{
  "dataset": "photos with spoken descriptions (Open Images, Localized Narratives)",
  "image_size": 32,
  "horizontal_flip": true,
  "bottleneck": "kl",
  "encoder_arch": "vit",
  "encoder_activation": "swiglu",
  "encoder_head_dim": 48,
  "encoder_parallel_block": false,
  "encoder_conv_stem": true,
  "latent_channels": 4,
  "decoder_blocks_per_level": 2,
  "kl_weight": 0.1
}
Rows from block 6 of the encoder, named by matrix and row number. Rows with one number belong to one attention dimension. Each number is 128 + 32 x the weight over its row's rms, rounded and kept within 0 to 255. All counts start at 0. After the name is the row's rms in percent of the matrix's.
# v: attention query, key and value (stacked) (encoder.blocks.6.attn.qkv.weight, 432x160, the v third), inputs 120-159
# proj: attention output (encoder.blocks.6.attn.proj.weight, 160x144, transposed), outputs 120-159
v.73 109 [ 90  84 117  65 118 116  90 137 109 142 104 203 130 125 149 156 142 136  90 122 152 110 122 126 147 117 123  90 137 141  75 129 189 143  85 112 106 136 164 124]
proj.73 089 [150 172 108 105 130 125 138 126  41 120 183 183 135 129 128 127 148 153  68 103 132 142 141 155 172  97  80 145 205  86 158 157 100 141 172 131 130 109 142 125]
v.74 091 [142  82 154 166 120 108 141 132 143  91  34 117 160 123 121 146  71 139 169 120 132 103 177 125 125  81  75 137 167 115 174 144  94 155  93 122 149 195  74 153]
proj.74 092 [132 154 142  58 148 143 113 106 112 152 161 123 105 143 106  83 167 188 170 132 124 180 148 110 141 164  83 122 157 125  71 136 139 130 146  82  97  94 135 123]
v.75 101 [154 112 124 127 117 127 116 168  59 131 111 115 139 160  77  72 103 119 120 217  95 146 143  94 139 169 113 124 157 103 116 144 148 104 136  99 156 167  99 131]
proj.75 088 [107 117 115 157 107 120 119 152  46 155 121 103 140 132 138 148  44 132  85  72 191 134 146 145 137  85 112 132 161 153 154 137  85 146 138 137 103 126  78 129]
v.76 105 [128 113  58 139 109 106  94 133  96 154 148 187 123 150 142  77 127 121 118 176 164 104 103  76 149 122 114 144 145 185 118 159 121 134 162 195 140 124  87  88]
proj.76 098 [141  95 169 152 132 187 166  85 138  62 142  76 134 180 136 173  78 113 170 106  82  82 153 133 156 128 153 138  84  94 132 182 111 116 100  94  96 119 139 139]
v.77 089 [178  51 141  75 153 113  86  90 120  92  80 121 134  89  96 108 153 101 160  89 112 106 117 100 132 148 154  93 112 129 145  91 184 144 149 158 136 129 210 168]
proj.77 089 [115 124  89 133  76 150 139 155 121 100 188 199 126 127 116 186 105 152  82 141 136  82 125 119 100 104 138 132  93  84  83 112 105 143 229 148 128 162 123 134]
v.78 097 [120  98 113 108 155 169 212  94  90 121 150 106 179 101 115 141 115  63 125 147 124 168 138 114 159 140 136 110 107 117  95 129 153 177 184 103 107 140 128 132]
proj.78 104 [141 137 127 162 156  54  98 132 136 167 121 129 126  76 166 138 186 129  52 106  86 178 128 159 142 123 120 132 201 167 165  98 108 125 157 131  98  63  72 130]
v.79 106 [106 138 136 137 144 166  90 130  83  75 169 147 148 144 112  60  92 147  96 128 168 118 120 126 124 123 123 168  80 123  86 142 149 125 136 125 100  77 103 137]
proj.79 094 [115 131 123 126  86 126 133 134 152  98 157 131 123  82  96 136 144 137 132 129 118  90 134 120  80 165  96 113 181 100  98  30  92 135  74 125 208  67  59 133]
v.80 094 [157 128 107 186 150 100 132 144 113 122 115 177 112 110 146 171 108 127 167 164 147 114 167 139 154  90 158  95  89 138 105 169 157 168  58 204 105 192 123 106]
proj.80 086 [107 127 166 140 125 180 123 150 150 110 165 221 131 103 129 109 104 149 119 103  95 124  85 123 124 150 139 168 122 153 176 148 143 120  61 120 147 125 123 119]
v.81 106 [149 165 120 127  76 157  97 103 135 131 160 152 131 117 101 158 164  92 101  96 117  62 136 113 130 120 184 215 178 152 164 159 145 144 100 146 148 160 137 101]
proj.81 117 [157 124 154 120 132 110 103 124  80  90 119 177 138 157 111 104  75  95 125 125  72 175 143 151 153 111 103 116 137 145 145  86 149 123  93 150 129 162 117 142]
v.82 095 [103 130 163 112 130 125  46 155 150 138 154 125  74 156 139  74 131 174 104  93 150 136 148 142 127 111 150 131 191 102 126 149 175 104 131  90 129 131 177 126]
proj.82 103 [137 145 106 160 139 159 120 158 155  48 101 133 142 139 111 140 127  74 203 130 154 102 109 132 184 155 135 154  63  94 123 137 147 146  87 116 140 136 198 121]
v.83 098 [164 134 108 103 138 114 139 106 147 126 146 110 115 106 121 144  72 157 152 117 110 139 134 103 117 124 119 176 117  88 127 135 113 102 196 100  72 113 118 178]
proj.83 109 [108 131 112 199 106 126 134 222  85 147 144  68 130 134 129 159 192 161 115 142 208  99 166 124  77 156 144  93 112  77 112 107 115 127 155 120 163 127  95 112]
v.84 097 [103 191 110 164 168 123 149  94 147 125  97  94 113 125 203 196 118 172 151 158 161 127 112 125  62 141 144 174 114  84  70 110 119 132  73 150 135 119  77 153]
proj.84 086 [ 98 121 119  96 156 140 138 137 159  75 113 136 128  57 108 100 128 112 126 139  88 143  85 174 132  92  59 103 181 154 138  49 143 132  94 126  95  67 148 136]
v.85 093 [114 113  86 113  85 116 109 122 133 127 128 184 165 134 104  85 164 128 131  70 157 141  92  90 157 125 193 105 160 182  95  83 153 133  97 149  94 196 145 161]
proj.85 099 [195 147 117 134 134  92 118 123  61 145 141 104 109  72 135 113 183 130  63 163 163  94 141 108  84 117  44 115 152 111 130 182 122 156 183 127 183 166 106  99]
v.86 101 [140 173 193 121 120 110 113 135 141 145 124 153 148 133 157 170 164 135 162 109 193  86 102 127  95 133 153 117 139 106 134 142 100 118 126 115 110 135 208 140]
proj.86 104 [133 125 123  76 134 163 155 124 173 186  96 104 115  61  96 202 107 146 112 177 121 124  87 134 140 124  74 109 100 208 155 109 145 144 115 111 116 146  72 130]
v.87 101 [129 103 136  84 146 122 147 119 190 124 146 175  99 128 183 179 115 108 125 125  81 128 153 165 138  86 108 167 131  92 147 118 144 148 120 211 112 175 118 165]
proj.87 115 [ 98 132 158 159 113 122 106 202  97  87  85  75 131 130  71 106 196 174 183 118 195 128 172 101  69 163 123 111 108  69  95 158 121 114  96 130 137 125 157 125]
v.88 112 [147 140 147 116 107 178 100 180  82 146 129 118 146 153 108  91 178 139 125  85 201  90 209 148 113  85  94  79 171  75 140 166 163 109 109 189 116 145 146  83]
proj.88 099 [159 119 121 118 161 151 135 108 161 213  89 112 129 127 149 107 107 126 131 157 140 100 118  98 156 186 104 147  75 189 191 144 133 133 119  47 128 146  98 130]
v.89 089 [119 120  69 113 134 105 132 188 132 159 159  89 115 132 161 132 157 168 137  58 174 126 142 132 166 118 197 173 115 116 100  94 142 112  82 110  94 182 105 135]
proj.89 094 [155 107 141 138  93 148  78 124 135  55  74 121 141 143 100 107 120  83 148 134  87 101 160 133  96 123 130  81 126  44  75 191 157 113 182 169 146 158 197 135]
v.90 103 [198 178 149 157  49 142 157 106 163 157 149 103  91 107 163 125 137 105 151 102 139 150 126 110 116 180  58 130 136  87 154 102 211 143 143 180 159  93 109  86]
proj.90 089 [141 115 126 115 140 162  73 139 126 107 122 164 134  82 117 138  79 111  94 101  78  94 141 155 144  78 176 130  92  94  81 172  74 127 153 106  96 175  94 127]
v.91 100 [143 101 104 185 190 136 163 176 170 166 140 120 103 114  98  81  98 138 160 106 108 147 151  85 183 150 109 114  71 164 144 159 196 147 145 116 104  87 151 107]
proj.91 069 [149 128 157  84 106 158 121 102  79 205 130 166 133 118 133 130  85 111 136 134 109 132 124 154 161 151 134 175 124 164 157 128  47 123 119  84 148 137 151 124]
v.92 104 [ 80  95 124 107 138  88 178 173  97  96 112 145 112 174 122 159 145 117 172 103  86  79 102 157  62 205 145 101 163 127 180 129 135  93 128 126 152  68 139 123]
proj.92 102 [183 190 135  94 165 149 122  98 130 183 141 117 124 126 148  84 138 127 141 153 156 177 132 123 218  95 115 171 153 208 137 104 102 138 121 134 151 128 104 117]
v.93 110 [122 162 127 148 119 131  60  89  96 133 194  75 120 138 120 170 150 177 111 125 111 144 204 148 108 120 102 105 114 100 137 127 124  73 117 103 156 128  98  59]
proj.93 096 [143 156 114 169 134 147 160 143 143 126  94 185 149 143 154  68  96 102  81  96 168 121  79 118 192 115 147 109 141  50 117 156 168 167 113 115 113 116 143 129]
v.94 101 [175  96 105 100  83  93 127 145 167 129 126 121  94 113 172 160 121 120  90 134 110 146 149  95 106 101 172  69 124 135 104 177 222 138 160 145 127 112 105 127]
proj.94 107 [ 91 126 129 133 134 163 111 129 143 138 162 149 135 110 128 170 144 140 194 117 136  91 116 134  98 139 145 121 153  90 113 153 137 100 129 141 130 149 219 121]
v.95 097 [174 101  80 136 103 114 111 159 118 138 122  91  97 124 105  88  74 151  92 137 131 136 141 132  91 167 226 119 159 125 121 148  64 158 105 116 164 122 113 119]
proj.95 094 [ 58 132 146 131 139 160 155 151 174 160  90 162 122 147 139 148 118 125 187 115 123 130 101 105 171 103  87 147 165 132 105  96 185 103 139 145 126  73 174 126]
v.96 084 [143 113 179 167 151 148  73 144 118  95 169 152  73 110 117 146 130 189 116 110  88 125 140 135 103 106  42  94  96 158 112 153  76 168 115 181 118  93  95 128]
proj.96 087 [218 130 118 115 105 153 180  69 130 133 114 153 139 150 163 138  89 109 164 122 145 117 126 134 162 150 148 171 131 107 108 156 149 108 135  67 148 127 127 123]
v.97 088 [ 90  88 102 128 143 130 149 124 106 130  77  95 168  94  82 182 150  92 103 146 118 153 162 152 110 164  55 144  70 146  58 181 176 187 158  89 158  65 132 129]
proj.97 088 [131 138 141 133 136 133 112 151 133 157 135 139 138 196 162 111 129 170 232 168 149  66 154  99 205 124 119 139 126 122  91 168 104 103  75 147 119 166 101 115]
v.98 103 [119 149 126 180 197 116 137 114 162 125 140  99 112 119 192 119 105 109 151  75 179 128  95  72 136 194 170  59 130 156 101 121 106 146  80 161 113  76 114 137]
proj.98 083 [101 121  99 161  93  92 140 154  83 104  96 134 148  75  65 157 134 150 170 144 112 155 158 162  98 120 109 117 137  93 103 129 151 111 132  82 142 170  96 124]
v.99 094 [136  86 101  80 148 120 144 137 156 189 117 163 127 114  89 104 137 143 116  72 161 111 167 153 188 168  91 129 126 103 111 108 141 173 137 166 133 142 177 160]
proj.99 092 [200 147 118 161  86 115  95 139 115 164 151 181 137  51 139 123 119  75 196 125 111 103 124  91 157 118 193 151  82 121 106 146 136 118 140 111 135 124 139 109]
v.100 096 [129 163 105 139 116 134 117  95 138 113 116 159  85 138 100 131 163 178 128 158 145 119  58 136 112 155  84 144 179 111 126 141 160 115 132 169 102 142 178 127]
proj.100 106 [143 135 131 140 104 134 155 197  98  82 159  86 131 129 128 141  88 112 102 122 163 163 154 134  78  89 160 126 150 165 125 116 117 125  89 118 121 133 128 134]
v.101 103 [105 147 115 116 174 108 157 130  90 150 186 164 147 137 103 173 203 124  77  87 161 109 131  96 147 112 118 136 162 146 134 118 145 113 125 130 104 150 188 173]
proj.101 097 [ 98 144 123 113 144 116 107 108 169  90  89  56 114  84 138 115 138 126 180 127 152 111 124 108 177 160 153 137  97 195 136 157 102 144 153 192 133 105  67 119]
v.102 090 [150 130 178 154 116 184 164 153  72  98 180 147 109 144 165 117 183 116 125 142  87 172 180 124 195  80 135 134 138 172 123 160 150 109 155 140 139 127  60 130]
proj.102 087 [160 110 112 137 172 115  88 120  63 130 104 127 150 168  98  97 174 124 132 148 163 142 130 141 150 121  89 139 173 184 155 113 143 141 179 157 125 173 151 116]
v.103 098 [133  96 105 107  85 127  82 123 198 126  74  89 106 182 111 156 147 125 170 178 105 111 162  88 130 121  84 117 150  82 155  85 138 151  98 170 132  93 148 157]
proj.103 103 [146 123 144 132 125 157  95 136 137 149 164 154 129  65  82 160 116  81  91 120 120 101 103 119 135 132 172 126 121 116 116 166 121 123 140 105  96 117 123 105]
v.104 104 [173  85 155 149  79 151 105 133 104 109 111 162 128 170  92 113 155 111 125 107 100 168 114 152 152 129 122 115 103 113  88 102 112 110 140 188 117  65 175  99]
proj.104 084 [150 180 108 152 130  86 131 198 183 110 111  53 130 157  55  76  89 149  85 125 134 159 142 138 119 115 107 127 190  59 116 128 171 125 100 103 144 147 121 146]
v.105 106 [173  63  96  69 115 150 134 113 117 150 158 166 150 160 113 148 195 161 128 139 147 203 122 122 133 102 138 129 161 144  93 124 132 125 147 149 100 121 141 131]
proj.105 104 [ 65 148 177 153 161 133 132  67 137 109 156 138 122  94 146 102 103  90 103 142 119  79 114 153 122 145 115 112 142 222 145 139 127 144 143 136 132  99  89 152]
v.106 097 [100  81 194  98  82 141 131 142  65 220 140 119  90 126 103  72 110  80 165 113  48  75  78 150 150 105 133 131  57 155 104 124 192 132  99  96 128 117 141  98]
proj.106 108 [120 132 124 147 148 169 115 137 175  95 115 164 141 139 109 147 112 123 169 124 124 151 126 124  96 128  96 132 156 117 106 117 186 115 111 130 142  80 162 126]
v.107 098 [159 100  94 145 133 120 134  62 177 169  84 102  79 121 115  34 140 107  90 118 129 143 119 132  66 115 143 144 175 100  92 133 147 155 139 149 148 111  79  98]
proj.107 091 [ 51 113 161 128 142 167 158  94 128 106 162 162 129 165 152 173  42 130 107 153 124 127  97 106  88 131 113 131 104 169 115 124 115 120 149 150 119  81 137 132]
v.108 113 [150  97 159 147 109 118 186  70 154 144  81 173 116  94 134 107 118 142  97 118 143 169 154 175 119 115 139 124  63 132 199 132 108  94 169  84 163 142 113 125]
proj.108 124 [112 146  82 141 121 112  87 179 118 128 144 100 119 140 129  66 159 125 161 146 181 112 137  94 168 155 158 136 120 114 109 159 136 145 103 117 142 135 181 104]
v.109 103 [136  87 205  97 171 104 125 144 143 138  88 110 179 112 112 138 158 104 123 118 170 198 129 103  86 130  75 169  88 143 187 190 117 136 163 101 140 142 110 198]
proj.109 130 [ 78 137 112 176  83 124  87 175  91 121 167  98 116  80 120 131  95 116 153 131 105 116 167 140  88 146 148 116 156 125  99 127 172 138 109 148  88 135  67 117]
v.110 090 [131 133 146 114  66 142  80  84  74  70 138 172 160 123 113 129 145  99 156 127 178 131 191 163  72 128 168 168 170 108  62  88  81 130 138 131  96  99   1 154]
proj.110 091 [157 103  74 115  93  98  98 138 125 137 148  97 114 150 117 134 143 179  54 110 115 152 128 166 159 160  77 118 137 117 182 106 124 126 166 122 146 103 140 130]