{
  "encoder_arch": "vit",
  "model": "image VAE",
  "dataset": "photos with spoken descriptions (Open Images, Localized Narratives)",
  "train_examples": 203450,
  "image_size": 32,
  "crop_scale_min": 1,
  "horizontal_flip": true,
  "translate": 0.12,
  "color_jitter": 0.1,
  "bottleneck": "kl",
  "downsampling_factor": 8,
  "encoder_norm": "layernorm",
  "encoder_norm_position": "post",
  "encoder_activation": "swiglu",
  "encoder_mlp_ratio": 2,
  "encoder_head_dim": 48,
  "encoder_fused_qkv": true,
  "encoder_bias": "none",
  "encoder_qk_norm": false,
  "encoder_parallel_block": false,
  "encoder_inner_norm": false,
  "encoder_patch_size": [8, 8],
  "encoder_conv_stem": true,
  "encoder_layers": 8,
  "encoder_width": 160,
  "encoder_positions": "learned",
  "loss": "mse",
  "latent_channels": 4,
  "decoder_norm": "groupnorm",
  "decoder_activation": "silu",
  "decoder_weight_standardization": true,
  "decoder_widths": [48, 96, 144, 192],
  "decoder_blocks_per_level": 2,
  "decoder_block": "plain",
  "decoder_attention": true,
  "decoder_upsampling": "pixel_shuffle",
  "kl_weight": 0.1,
  "init": "kaiming_normal",
  "residual_init": "zero_last",
  "optimizer": "soap",
  "beta2": 0.95,
  "lr": 0.0018,
  "beta1": 0.95,
  "shampoo_beta": 0.95,
  "eps": 1e-08,
  "precondition_frequency": 32,
  "max_precond_dim": 512,
  "one_sided": true,
  "adamw_lr_other_params": 0.0022,
  "steps": 15300,
  "batch_size": 512,
  "epochs": 38.5,
  "lr_schedule": "wsd",
  "decay_fraction": 0.4,
  "final_lr_fraction": 0.1,
  "warmup_steps": 300,
  "weight_decay": 0.0,
  "adamw_weight_decay_other_params": 0
}
Rows from block 5 of the encoder, named by matrix and row number. Rows with one number belong to one attention dimension. Each number is 200 + 30 x the weight over its row's rms, rounded and kept within 0 to 999. All counts start at 0. After the name is the row's rms in percent of the matrix's.
# q: attention query, key and value (stacked) (encoder.blocks.5.attn.qkv.weight, 432x160, the q third), inputs 120-159
# k: attention query, key and value (stacked) (encoder.blocks.5.attn.qkv.weight, 432x160, the k third), inputs 120-159
q.92,098,173,200,166,216,148,178,196,205,183,174,185,178,178,220,170,221,234,182,230,202,201,255,183,220,221,241,177,243,120,230,192,234,191,192,204,184,213,201,215,240
q.93,096,183,181,177,191,135,176,171,251,208,178,209,169,192,195,215,208,228,212,200,209,200,228,258,240,253,162,202,161,170,150,176,237,181,163,177,181,147,176,163,192
q.94,106,256,187,195,170,233,234,231,189,222,213,150,231,218,120,223,261,214,149,247,167,179,241,235,210,221,223,163,165,195,223,214,158,164,172,200,101,224,216,223,182
q.95,094,153,180,189,228,210,173,191,230,156,195,227,176,232,275,232,224,227,247,202,201,220,197,207,192,199,197,237,231,210,204,201,188,205,177,198,210,198,185,212,249
q.96,091,218,209,203,216,199,165,201,179,208,167,292,146,229,170,233,192,179,223,216,186,182,222,213,195,240,252,131,204,251,181,235,244,207,176,188,253,198,190,238,225
q.97,093,187,216,204,194,234,172,259,201,161,168,168,214,205,239,209,215,168,179,226,200,170,192,201,220,210,243,198,204,213,204,201,219,195,195,233,204,235,227,199,179
q.98,106,150,210,220,198,224,116,240,173,164,222,242,183,195,220,226,191,215,198,219,196,180,145,269,199,199,176,257,173,222,144,224,218,214,215,168,211,220,188,190,226
q.99,106,174,234,229,188,167,193,258,226,184,194,171,172,200,227,208,192,197,211,192,183,176,177,148,250,205,228,230,168,234,148,189,185,190,212,260,214,257,165,187,191
q.100,103,202,171,200,204,234,192,197,222,211,174,159,255,211,181,200,188,204,170,166,182,215,221,242,186,179,205,260,193,208,154,183,219,188,191,166,219,196,196,143,213
q.101,096,230,168,197,197,204,215,161,169,175,169,212,218,183,230,218,249,192,230,178,191,183,195,197,216,173,160,220,183,231,191,237,181,228,225,180,161,139,138,187,191
q.102,095,188,191,169,148,141,156,224,205,215,247,158,191,146,177,180,195,184,175,228,184,168,210,212,191,220,176,208,169,192,231,236,202,248,188,255,197,198,203,236,208
q.103,091,144,224,185,239,190,262,254,174,234,214,218,218,230,187,214,152,207,177,169,211,202,240,236,174,211,181,184,249,185,137,211,240,255,222,198,221,218,174,203,185
q.104,094,206,172,175,193,187,140,147,200,233,157,224,192,223,299,164,208,146,197,208,236,196,143,280,178,176,203,219,249,213,161,133,283,194,206,200,245,210,247,191,237
q.105,100,236,191,203,261,211,223,163,184,155,257,226,111,160,221,148,208,230,203,197,162,184,211,190,189,160,226,236,211,158,228,188,165,193,228,238,237,207,206,229,227
q.106,099,201,153,205,208,206,196,138,160,235,162,181,198,175,256,256,229,183,186,161,239,161,225,209,197,211,185,208,194,241,192,191,210,166,217,241,214,138,216,213,191
q.107,096,202,249,200,208,214,230,230,216,244,226,230,160,182,232,180,184,210,170,178,262,198,189,224,211,234,189,188,173,214,194,184,238,226,226,187,233,232,194,199,189
q.108,092,136,202,223,245,205,221,239,202,191,217,178,233,218,177,230,218,181,214,217,200,137,241,200,201,193,201,183,196,142,212,219,189,169,161,217,188,243,196,191,192
q.109,093,188,166,164,225,187,182,180,192,193,193,209,163,200,206,216,168,171,200,158,226,197,199,219,179,198,214,212,181,214,227,167,214,212,195,258,224,180,174,199,203
q.110,095,223,171,219,181,206,159,177,195,236,200,160,229,169,209,212,189,261,176,199,205,234,228,205,206,188,167,203,188,149,223,190,182,197,235,225,218,202,175,145,186
q.111,101,206,191,225,118,174,211,280,226,203,236,198,232,180,222,182,209,229,224,223,227,230,177,221,212,209,224,188,224,201,194,213,195,177,236,223,225,228,223,195,192
q.112,104,153,225,193,128,233,210,165,132,186,273,128,155,180,172,193,183,185,196,173,207,190,232,212,235,218,211,243,236,215,182,179,210,181,232,178,195,205,186,162,209
q.113,104,180,193,214,159,200,214,192,208,197,176,165,199,166,185,209,192,220,177,283,224,235,215,175,195,177,212,237,197,144,250,201,287,183,232,200,222,226,198,202,201
q.114,104,209,180,217,176,217,202,206,164,210,180,201,232,242,245,229,240,249,211,109,173,184,196,148,174,232,177,207,202,218,209,156,190,202,146,181,172,226,213,263,180
q.115,099,179,179,189,183,230,195,220,213,185,223,171,192,232,216,176,245,207,165,162,191,178,147,167,246,217,216,181,126,165,242,242,246,214,173,245,185,193,186,229,170
q.116,086,285,198,189,210,192,242,180,195,220,160,199,203,180,218,227,196,214,178,201,198,186,143,206,189,173,244,188,218,242,168,187,185,215,184,184,160,221,222,169,198
q.117,098,202,233,204,197,216,170,266,219,178,191,188,155,179,170,193,209,197,199,176,212,180,206,176,235,152,185,246,198,193,231,228,211,189,213,162,246,200,194,200,215
q.118,104,135,220,168,204,168,186,202,224,195,229,193,142,223,202,216,217,151,207,166,179,220,171,213,236,200,228,184,176,173,242,206,210,193,161,196,238,179,237,236,197
q.119,095,222,207,190,147,165,176,121,240,214,173,147,183,175,199,172,170,217,265,189,216,161,164,187,209,176,195,206,198,167,200,198,225,184,214,185,180,226,215,153,210
q.120,086,154,230,220,206,138,203,138,180,200,209,161,205,184,215,220,216,214,183,180,181,189,208,196,242,201,226,204,179,148,211,154,190,199,203,181,200,208,178,180,209
q.121,101,207,183,246,199,226,144,191,221,224,231,192,199,201,218,202,198,197,154,182,160,200,166,203,158,163,225,209,171,238,209,230,227,221,185,152,201,198,133,207,249
q.122,111,215,177,189,208,229,232,184,124,134,170,215,280,221,198,209,201,211,236,204,141,194,146,163,222,259,241,194,183,236,196,176,184,224,180,185,165,236,220,212,188
q.123,108,195,184,250,205,224,228,144,225,216,234,147,180,192,157,225,191,177,211,168,180,224,209,187,240,202,240,212,172,173,177,216,206,251,186,158,235,163,235,217,214
q.124,092,198,204,193,233,256,218,144,203,195,195,148,174,158,187,185,213,205,255,176,215,244,206,190,253,225,229,205,213,234,184,181,189,251,193,203,168,189,227,218,216
q.125,080,186,239,180,167,199,162,216,192,237,185,201,179,192,176,180,185,195,233,221,181,220,233,196,187,198,219,237,270,184,149,204,186,166,217,190,256,205,184,174,204
k.92,109,187,190,211,226,182,192,235,246,174,184,187,144,197,196,152,202,231,200,223,200,177,183,187,205,203,205,134,242,174,237,171,225,196,190,193,244,190,172,166,204
k.93,091,183,153,236,163,161,188,188,224,199,231,193,148,192,165,222,195,190,199,238,201,218,198,236,170,206,134,197,204,232,206,157,195,156,181,163,188,165,257,131,206
k.94,120,237,230,187,178,213,238,174,198,188,169,198,238,209,226,192,213,220,173,244,182,213,232,195,216,205,199,195,169,210,182,242,165,180,184,282,202,210,198,234,213
k.95,108,160,205,202,201,217,170,194,184,194,204,162,225,194,166,207,165,162,209,206,223,214,206,206,179,258,162,216,222,181,160,174,251,202,189,183,223,239,243,148,221
k.96,096,202,209,192,216,259,221,255,213,182,250,216,216,183,191,192,176,202,189,228,221,202,254,200,185,199,184,237,191,154,189,180,175,256,212,175,254,182,187,222,192
k.97,095,225,227,176,231,234,211,224,189,190,255,208,201,208,227,236,185,128,202,192,204,201,158,205,183,222,186,174,188,193,173,151,171,215,182,216,225,180,182,229,215
k.98,093,228,201,229,206,206,155,146,213,206,257,204,231,210,226,171,253,207,166,211,153,210,193,201,184,235,186,208,184,178,202,225,199,197,265,131,164,188,216,199,198
k.99,094,167,204,186,194,236,203,147,238,222,240,224,186,210,228,191,198,184,181,139,182,241,174,202,213,212,215,248,228,248,127,166,178,198,193,186,152,202,222,212,194
k.100,103,174,180,214,172,229,214,199,186,175,127,184,239,200,215,223,169,169,156,106,222,221,163,211,243,203,200,187,209,207,176,200,183,228,219,244,164,206,169,173,168
k.101,089,233,236,232,221,181,189,267,206,168,150,227,231,193,222,183,202,205,199,207,200,184,147,195,230,268,200,195,195,193,204,203,269,169,199,223,288,193,237,179,243
k.102,097,223,208,214,186,190,196,235,147,190,226,181,244,189,98,209,214,215,208,186,215,219,202,226,219,145,230,187,240,218,165,203,203,197,259,156,197,183,183,215,207
k.103,098,224,188,211,157,200,263,158,190,254,258,222,189,198,229,231,237,185,161,229,170,198,241,197,207,282,204,286,228,207,169,218,163,214,206,210,131,156,132,165,190
k.104,093,265,222,154,218,185,222,153,218,216,121,167,211,226,240,194,198,178,224,220,190,197,189,249,185,198,195,189,197,197,253,223,232,222,254,178,196,225,229,166,180
k.105,102,228,200,178,165,230,194,172,265,226,210,152,177,171,172,201,231,221,224,181,167,165,204,212,172,194,174,181,174,153,199,148,256,199,198,201,211,240,182,168,222
k.106,104,153,163,224,184,183,213,182,194,169,173,201,202,198,229,192,171,172,252,191,230,226,201,190,185,230,173,208,149,169,255,184,216,161,230,227,229,198,217,142,221
k.107,099,224,225,157,208,199,197,238,274,166,224,167,211,206,186,149,284,207,151,198,197,226,255,162,269,175,218,222,211,169,251,284,204,224,227,163,225,171,146,205,203
k.108,095,216,185,164,218,230,217,248,202,251,204,210,199,222,229,195,177,175,208,220,164,167,189,185,171,218,211,201,179,108,176,222,189,181,215,185,205,192,199,198,199
k.109,094,196,215,188,192,232,220,150,210,256,204,150,182,198,192,242,225,213,206,208,251,207,179,241,199,174,172,183,159,219,260,227,224,243,221,196,242,171,192,188,195
k.110,098,168,190,190,223,148,213,197,172,204,249,204,171,215,239,208,200,244,184,197,191,135,189,215,183,198,183,220,186,162,220,208,195,174,198,305,225,225,262,216,201
k.111,096,227,206,223,191,240,180,185,239,218,183,210,227,216,213,205,210,208,228,227,200,202,235,178,190,207,177,176,232,207,236,242,201,149,251,230,194,210,227,190,187
k.112,103,204,237,158,165,213,194,145,183,191,259,162,267,156,180,216,168,149,180,149,195,177,259,232,223,219,233,178,219,184,159,223,195,151,198,209,209,163,182,183,211
k.113,102,173,179,193,196,211,181,127,260,164,202,215,246,188,239,179,229,191,205,187,226,228,242,166,235,225,245,244,198,200,289,214,204,192,228,199,200,221,199,197,203
k.114,092,264,195,205,203,215,225,199,146,273,158,190,207,177,194,193,243,174,164,205,252,130,176,206,210,149,180,156,162,192,220,157,204,186,150,226,199,166,258,221,223
k.115,097,202,134,204,214,159,202,199,200,193,205,156,188,181,188,152,222,202,209,166,221,180,217,172,200,170,184,210,218,192,182,207,193,185,218,244,198,220,218,165,184
k.116,099,178,174,162,190,265,186,225,224,193,184,251,196,221,222,227,134,258,195,200,238,210,210,248,209,191,244,212,203,201,200,229,150,188,203,177,220,168,137,186,210
k.117,089,218,235,180,195,229,204,185,178,159,256,217,201,157,172,203,206,187,218,250,197,279,212,153,254,191,209,201,173,226,177,242,181,187,194,180,228,170,279,269,220
k.118,096,245,192,232,206,241,210,192,161,210,268,147,189,196,182,174,230,216,187,136,199,180,233,162,195,224,210,191,192,195,239,202,165,210,200,254,185,174,133,228,224
k.119,097,206,182,200,181,202,187,206,226,209,252,160,263,217,254,219,175,195,204,207,233,134,183,195,167,164,169,170,205,135,260,203,253,197,199,204,207,177,193,184,197
k.120,088,191,175,197,172,247,219,199,204,182,215,213,199,190,215,247,187,205,172,198,199,144,166,213,200,181,198,187,194,208,233,176,232,220,208,219,200,146,173,190,238
k.121,105,173,210,145,200,195,242,158,173,211,220,251,189,173,179,178,172,219,237,202,230,320,183,232,256,195,174,177,185,247,194,228,243,237,228,189,192,216,201,204,201
k.122,105,184,166,212,193,222,221,143,136,145,198,226,219,206,236,203,234,198,200,202,188,200,222,199,202,222,193,215,182,261,211,230,166,258,176,198,180,193,144,175,203
k.123,098,213,198,173,242,212,219,166,197,144,222,225,143,245,194,233,225,236,157,203,274,181,178,151,200,207,219,186,180,187,182,201,180,241,168,197,197,225,160,262,207
k.124,089,198,163,221,220,203,181,208,196,194,221,83,247,150,193,177,235,173,234,189,208,195,199,237,219,196,199,216,214,155,198,243,185,222,180,160,179,147,239,226,243
k.125,097,219,193,140,193,211,224,203,233,302,208,177,268,200,183,246,192,192,239,211,193,157,199,180,163,193,198,199,212,227,188,268,196,215,204,230,184,230,168,256,178